config.yaml
dataset: "photos of plants, animals and fungi (iNaturalist)"
train_examples: 155796
color_jitter: 0.6
norm: "layernorm"
activation: "gelu"
mlp_ratio: 6
patch_size: [2, 2]
depths: [3, 3, 3]
target_momentum: 0.99
beta2: 0.999
lr: 0.0018
one_sided: false
warmup_steps: 150
weight_decay: 0.0
Rows from block 6 of a small self-supervised image encoder, named by matrix and row number. Rows with one number belong to one neuron. Each number is 128 + 24 x the weight over its row's rms, rounded and kept within 0 to 255. All counts start at 0. Numbers have three digits each.
After each neuron's rows are labels from the 100 images, of 14848, where the neuron reaches its highest value: "strongest on" is what is common among them; "colour at peak" is the nearest of a few named colours to the mean colour under the peak. Only what is clearly more common there than usual is listed. The data: photos of plants, animals and fungi (iNaturalist).
# fc1: MLP up (model.blocks.6.mlp.fc1.weight, 1536x256), inputs 128-159
# fc2: MLP down (model.blocks.6.mlp.fc2.weight, 256x1536, transposed), outputs 128-159

fc1.358:128129128074132128125131146129209129126134131121127128126129135128129102128125129070130128127128
fc2.358:132130128129152074131138121138147126129130128126131127156124128128105128127125129000128155137146
strongest on: order Passeriformes
colour at peak: brown

fc1.307:128114124126128037116122199127129213105137106124125143122127126111131131138129146126128128100128
fc2.307:128128129128128112128128147114130086128112129130131129132124128123128128129121128000128127127135
strongest on: phylum Arthropoda; class Insecta; order Lepidoptera
colour at peak: brown

fc1.386:128155188127127124133128142144139243119128134131115129123165125126131129109128128173127128129128
fc2.386:136127132098122132126129191138149150145128126127128143131121103131138122072135127000125127126123
strongest on: phylum Arthropoda; class Insecta
colour at peak: brown

fc1.707:137128128125130127093129142113119126130152128145132132135107116129119138128138187153126156141128
fc2.707:121122130118129128132130122127133115133130141105137133096129137128128128135129119130129129133127
strongest on: class: Aves; order Anseriformes; family: Anatidae
colour at peak: grey

fc1.357:129124128128133144027131225129138128101115129138123137127098131125076127128160127012137118128125
fc2.357:126115135129167114119129128130127052129120129124125128128117128130115129121138143000142128126127
strongest on: class Insecta; order Lepidoptera
colour at peak: brown

fc1.349:120127126127128125133128128124127125079124128133144128123124134129129129128123128134128127192128
fc2.349:125136114130128126127126129128129133128129129118125130128129123106127126126130114000125104128128
strongest on: class Aves; order Passeriformes
colour at peak: brown

fc1.8:131144092201130089128127014000129078125129127142118078117153131131128116128145128086108145141128
fc2.8:127124131112122134130130127134129125120115125110101146156128124185125128134141129233128139111127
strongest on: phylum Arthropoda; class Insecta
colour at peak: brown

fc1.432:126131133128130106178128081120123061129238124129115097129134123128129072128128083087128126128175
fc2.432:122122122151124148126133143128127053127129213135130171132112131130135132126137129138139128138139
strongest on: phylum Arthropoda; class Insecta
colour at peak: black

fc1.418:255118125131141131128130135129125074115165124128169129130127132125128110128152127126127125135129
fc2.418:126082116134130132149128124120134124135128131134128135129129119132126126126125129122117127128120
strongest on: phylum Arthropoda; class Insecta
colour at peak: black

fc1.523:127125127129123127128231116122128128128128127128121127128127119125132128131130114104128127128127
fc2.523:150127154127131128131136127126150068129128119107126108125125128096091128130127149000123111105159
strongest on: order Passeriformes
colour at peak: brown

fc1.291:136127120139150123127127127137128128128128166118128135133127134120139128127128137126134131109128
fc2.291:132133151127127130124132120137130137138140162124123126121103136129122128126131123116128128128120
strongest on: class Aves; order Passeriformes
colour at peak: pink; white

fc1.667:115126149128122126128145137067127136091120067125127150121129098131111161140129095163151124129128
fc2.667:128127155119120127125127126128126076124078000129128115133121192207124120127131123194125130119155
strongest on: class Insecta; phylum Arthropoda; order Lepidoptera
colour at peak: pink

fc1.583:164100124128128128144126127122137131117128152126072127105128129139128128133133132126133125107131
fc2.583:128109128129125130123118083128144129119132128128131127127135103255153128128127111105128071126133
strongest on: order Lepidoptera
colour at peak: pink

fc1.625:165124128145128128127129203113128150109128134115128128137148065129128143128150137047127124101128
fc2.625:130128123127128075175136127129097141137128113129128161129107000136128132129128128040126128109117
strongest on: class Insecta; order Lepidoptera
colour at peak: pink

fc1.199:128128128128133129128128128128129128128130128128128128128128128128128128128128128130128128123128
fc2.199:127128128128127129128128128128128128129129128129128128128128128128128128128128128128128128128128
strongest on: order Lepidoptera
colour at peak: pink

fc1.235:128128128128128128128128128128128128128128128128128128128128128128128128011128128128128128000128
fc2.235:128128128128128128128128128128128127128128128128128127128128128128128128066128128128128128128128
strongest on: class Aves; phylum Chordata; order Passeriformes
colour at peak: white

fc1.681:136127121120125164115127124081084077202128116133156127134127118131136124128131126131122119141128
fc2.681:113128126167130126129128128116083162130125128121147091123137119114126128128126126000129128119124
strongest on: phylum Arthropoda; class Insecta; order Lepidoptera
colour at peak: brown

fc1.237:128128174096134128117168131129129137117159128127131130131172148117132128128119120128150129093126
fc2.237:124124128127133164125128095128128158128129128128130132136141136117124127129128145040128135140135
strongest on: phylum Arthropoda
colour at peak: brown

fc1.500:128133166119123122127125134126126124113108128128134094133123128114119132128113130126127122127125
fc2.500:127116128133127125128147129128130121072126130119105109131129099195101123126136148141132075109130
strongest on: order Lepidoptera
colour at peak: pink

fc1.40:125128115128126128111144060120127021128131130128128094123164128126134072128149122127151138128131
fc2.40:079163128128132128113134233129113115128128128141123129118128119127129139131127156141129128126139
strongest on: phylum Arthropoda
colour at peak: black

fc1.479:127104132127172130128129128128137127127128130128069128130128124127128125128128130128132129128127
fc2.479:126126112127127142129124126245117131118127110155127131130133129109128149127128128139133122126132
strongest on: class Aves; phylum Chordata; order Passeriformes
colour at peak: white

fc1.659:128121128129128124129128094129127136118127128128128128140178128128128133128125112141128129129128
fc2.659:142156134118129120157128120109119114128133125128130128109130131112128105129133141207130128132134
strongest on: order Charadriiformes
colour at peak: pink

fc1.425:129134128133128095129120131127128164100026131090124152133128129128122128129128126124142147059129
fc2.425:128121132129129128128127128129128126129120128122128130120129128252128104128129128000128128137127
strongest on: class Insecta; order Lepidoptera
colour at peak: pink

fc1.351:088128128128128128129128255128128226131128130128128128128128128128128128128128128128128128128128
fc2.351:126126128128132160127127128128130134127104128128122128134128142128125130141118126000129128126130
strongest on: phylum Arthropoda; class Insecta
colour at peak: brown

fc1.559:134128129162143115127126056132126149126127128160125127113131124118127108128113145127131123130128
fc2.559:143137072127107040128124128130094128122076128128128087169115094053134128110128128121128127115139
strongest on: phylum Arthropoda; class Insecta
colour at peak: brown

fc1.398:128128128128128128128128128128128128128128128128128128128128128128128128128118128128128128128128
fc2.398:128128128128128128128128128128128128128128128128128128128128128128128128128128128128128128128128
strongest on: class Aves; phylum Chordata
colour at peak: white; pink

fc1.511:127128129115126064129115124123123151116156137122152130103128128130130130128128095141128128140128
fc2.511:128126122131131116126127146127127139127133125126128128128128128107130128121129128000128127128126
strongest on: phylum Arthropoda; class Insecta; order Coleoptera
colour at peak: brown