From a checkpoint of a small self-supervised image encoder.
Model: 5.46M parameters, 32-pixel images, norm layernorm, activation gelu, patch size [2, 2], depths [3, 3, 3], widths [64, 128, 256].
Training: soap at rate 0.0018, 7900 steps, batches of 512.
Data: trained on photos of plants, animals and fungi (iNaturalist), 26.0 epochs.
Rows from block 2 of a small self-supervised image encoder, named by matrix and row number. Rows with one number belong to one neuron. Each number is 200 + 20 x the weight over its row's rms, rounded and kept within 0 to 999. All counts start at 0.
After each neuron's rows are labels from the 100 images, of 14848, where the neuron reaches its highest value: "strongest on" is what is common among them. Only what is clearly more common there than usual is listed. The data: photos of plants, animals and fungi (iNaturalist).
# fc1: MLP up (model.blocks.2.mlp.fc1.weight, 384x64), inputs 0-63
# fc2: MLP down (model.blocks.2.mlp.fc2.weight, 64x384, transposed), outputs 0-63

fc1.127,200,200,204,203,206,216,308,200,200,197,200,200,209,207,217,203,200,200,200,200,200,199,200,200,224,194,256,221,206,200,200,200,198,202,228,200,200,202,200,199,236,206,191,191,198,200,215,203,234,201,227,201,195,206,177,182,205,201,200,224,206,223,152,200
fc2.127,194,200,135,214,194,214,198,172,200,198,200,200,200,220,172,200,184,214,227,202,200,232,202,200,200,200,199,171,197,172,213,203,184,216,199,198,255,199,158,212,233,199,200,203,210,203,200,197,154,198,201,201,149,202,200,246,204,200,201,198,178,209,198,230
strongest on: class Aves

fc1.239,200,200,200,190,200,213,190,200,207,202,200,203,198,200,207,199,200,200,212,192,263,186,189,199,220,195,161,125,200,218,186,237,200,196,201,201,229,198,179,200,277,188,200,200,200,200,213,203,199,163,177,200,204,217,203,238,200,200,198,197,200,202,210,200
fc2.239,182,200,279,171,168,202,200,209,214,200,201,198,197,183,229,204,215,199,223,200,198,163,203,199,200,206,176,201,236,204,214,202,199,200,200,202,172,200,200,129,191,194,199,221,200,204,200,200,219,200,210,242,200,195,181,163,198,200,198,177,221,205,201,190
strongest on: class Aves; order Passeriformes

fc1.260,217,107,200,185,193,246,184,175,200,232,200,209,198,200,206,201,142,200,205,204,205,208,202,202,205,197,200,184,204,200,199,227,204,200,217,206,205,212,197,202,248,206,236,202,208,216,250,202,196,200,206,204,202,201,200,211,203,200,207,200,185,211,204,200
fc2.260,150,121,192,195,199,225,200,199,176,209,206,208,198,212,198,201,176,190,200,227,206,208,200,169,192,197,200,219,200,196,207,200,200,209,176,200,229,221,199,199,222,200,248,195,199,203,219,218,200,229,161,215,220,200,182,212,200,200,210,200,199,203,204,257
strongest on: phylum Chordata; class Aves

fc1.145,199,200,200,200,201,200,156,200,200,200,190,243,186,200,183,200,194,199,208,200,192,200,202,207,186,200,200,198,200,187,211,200,199,200,220,200,182,200,208,200,200,201,199,199,200,200,200,217,217,200,199,195,194,200,200,200,190,206,200,203,200,200,62,200
fc2.145,203,200,197,202,237,197,206,184,188,207,240,196,194,239,202,220,200,193,183,206,200,201,200,257,205,181,209,194,148,199,162,200,179,157,204,202,183,211,198,196,225,209,203,251,195,192,219,197,202,198,225,200,218,193,204,200,138,193,200,185,199,200,187,192
strongest on: phylum Chordata; class Aves

fc1.63,262,200,200,268,222,210,198,200,200,199,201,200,186,200,201,206,199,200,152,192,200,200,216,196,201,200,200,192,200,200,204,200,196,199,200,201,200,200,200,200,200,235,200,190,200,200,200,202,200,200,198,226,200,200,200,200,194,200,192,201,196,307,200,200
fc2.63,218,199,200,183,191,200,200,210,240,188,200,201,160,197,198,221,200,211,188,182,191,205,202,198,209,210,201,209,119,199,208,249,187,198,209,194,214,212,189,166,177,219,142,222,216,201,235,200,199,201,196,200,200,200,194,209,200,200,199,197,232,202,159,186
strongest on: class Aves

fc1.125,288,200,201,139,169,210,200,200,200,245,200,200,211,200,193,199,200,200,193,210,203,200,200,202,200,200,205,126,197,205,200,200,200,200,207,203,214,200,200,220,199,189,199,193,207,202,210,205,200,208,200,199,218,200,210,209,200,200,198,200,195,259,201,200
fc2.125,194,208,184,199,171,237,200,200,222,228,205,199,209,194,216,200,200,177,260,200,200,203,217,197,199,211,215,212,208,205,233,223,194,294,195,204,202,200,212,200,226,222,192,222,204,212,200,200,165,209,230,211,200,233,198,201,220,192,200,199,200,194,203,198
strongest on: class Aves

fc1.246,202,198,200,200,209,209,201,200,201,209,204,209,210,200,200,200,201,200,202,200,200,193,195,212,197,177,176,319,184,191,217,204,203,226,200,200,184,200,200,200,200,200,203,196,200,200,200,206,206,204,201,190,190,200,198,202,199,200,198,200,200,284,176,200
fc2.246,206,242,169,202,203,206,166,170,199,227,182,205,183,195,206,231,198,190,292,201,187,205,201,216,185,218,186,202,202,186,201,209,200,202,197,197,224,199,192,199,202,189,200,199,196,210,204,217,200,260,200,210,200,206,196,226,188,200,199,198,229,194,158,196
strongest on: phylum Chordata; class Aves

fc1.229,201,203,200,199,227,200,200,191,200,199,200,238,207,200,194,191,217,201,202,201,200,199,171,186,206,199,200,254,211,200,202,200,200,185,195,200,237,208,212,196,215,199,193,197,200,199,230,197,310,200,231,217,203,208,200,199,202,200,200,159,218,206,188,205
fc2.229,227,207,208,236,223,183,200,215,180,202,200,197,200,165,204,200,182,199,223,203,216,200,201,216,207,151,191,202,214,208,188,182,199,199,200,212,200,210,200,205,210,183,199,196,198,200,184,203,269,215,195,191,187,192,196,215,195,206,200,184,199,198,180,294
strongest on: phylum Chordata; class Aves; order Passeriformes

fc1.134,200,200,200,220,207,213,223,200,186,200,199,209,229,200,159,204,200,200,248,200,200,79,226,200,194,192,182,203,200,227,195,220,200,198,210,201,200,200,200,200,199,199,200,201,206,200,200,200,207,200,200,203,200,200,200,211,202,199,200,199,200,202,153,200
fc2.134,188,189,155,210,195,230,249,200,182,229,213,198,188,200,199,200,222,216,178,200,198,200,198,190,154,200,200,200,203,197,201,230,200,123,157,192,209,198,174,194,200,200,201,200,184,201,199,196,186,196,200,221,137,194,202,218,195,203,201,200,200,200,199,201
strongest on: phylum Chordata; class Aves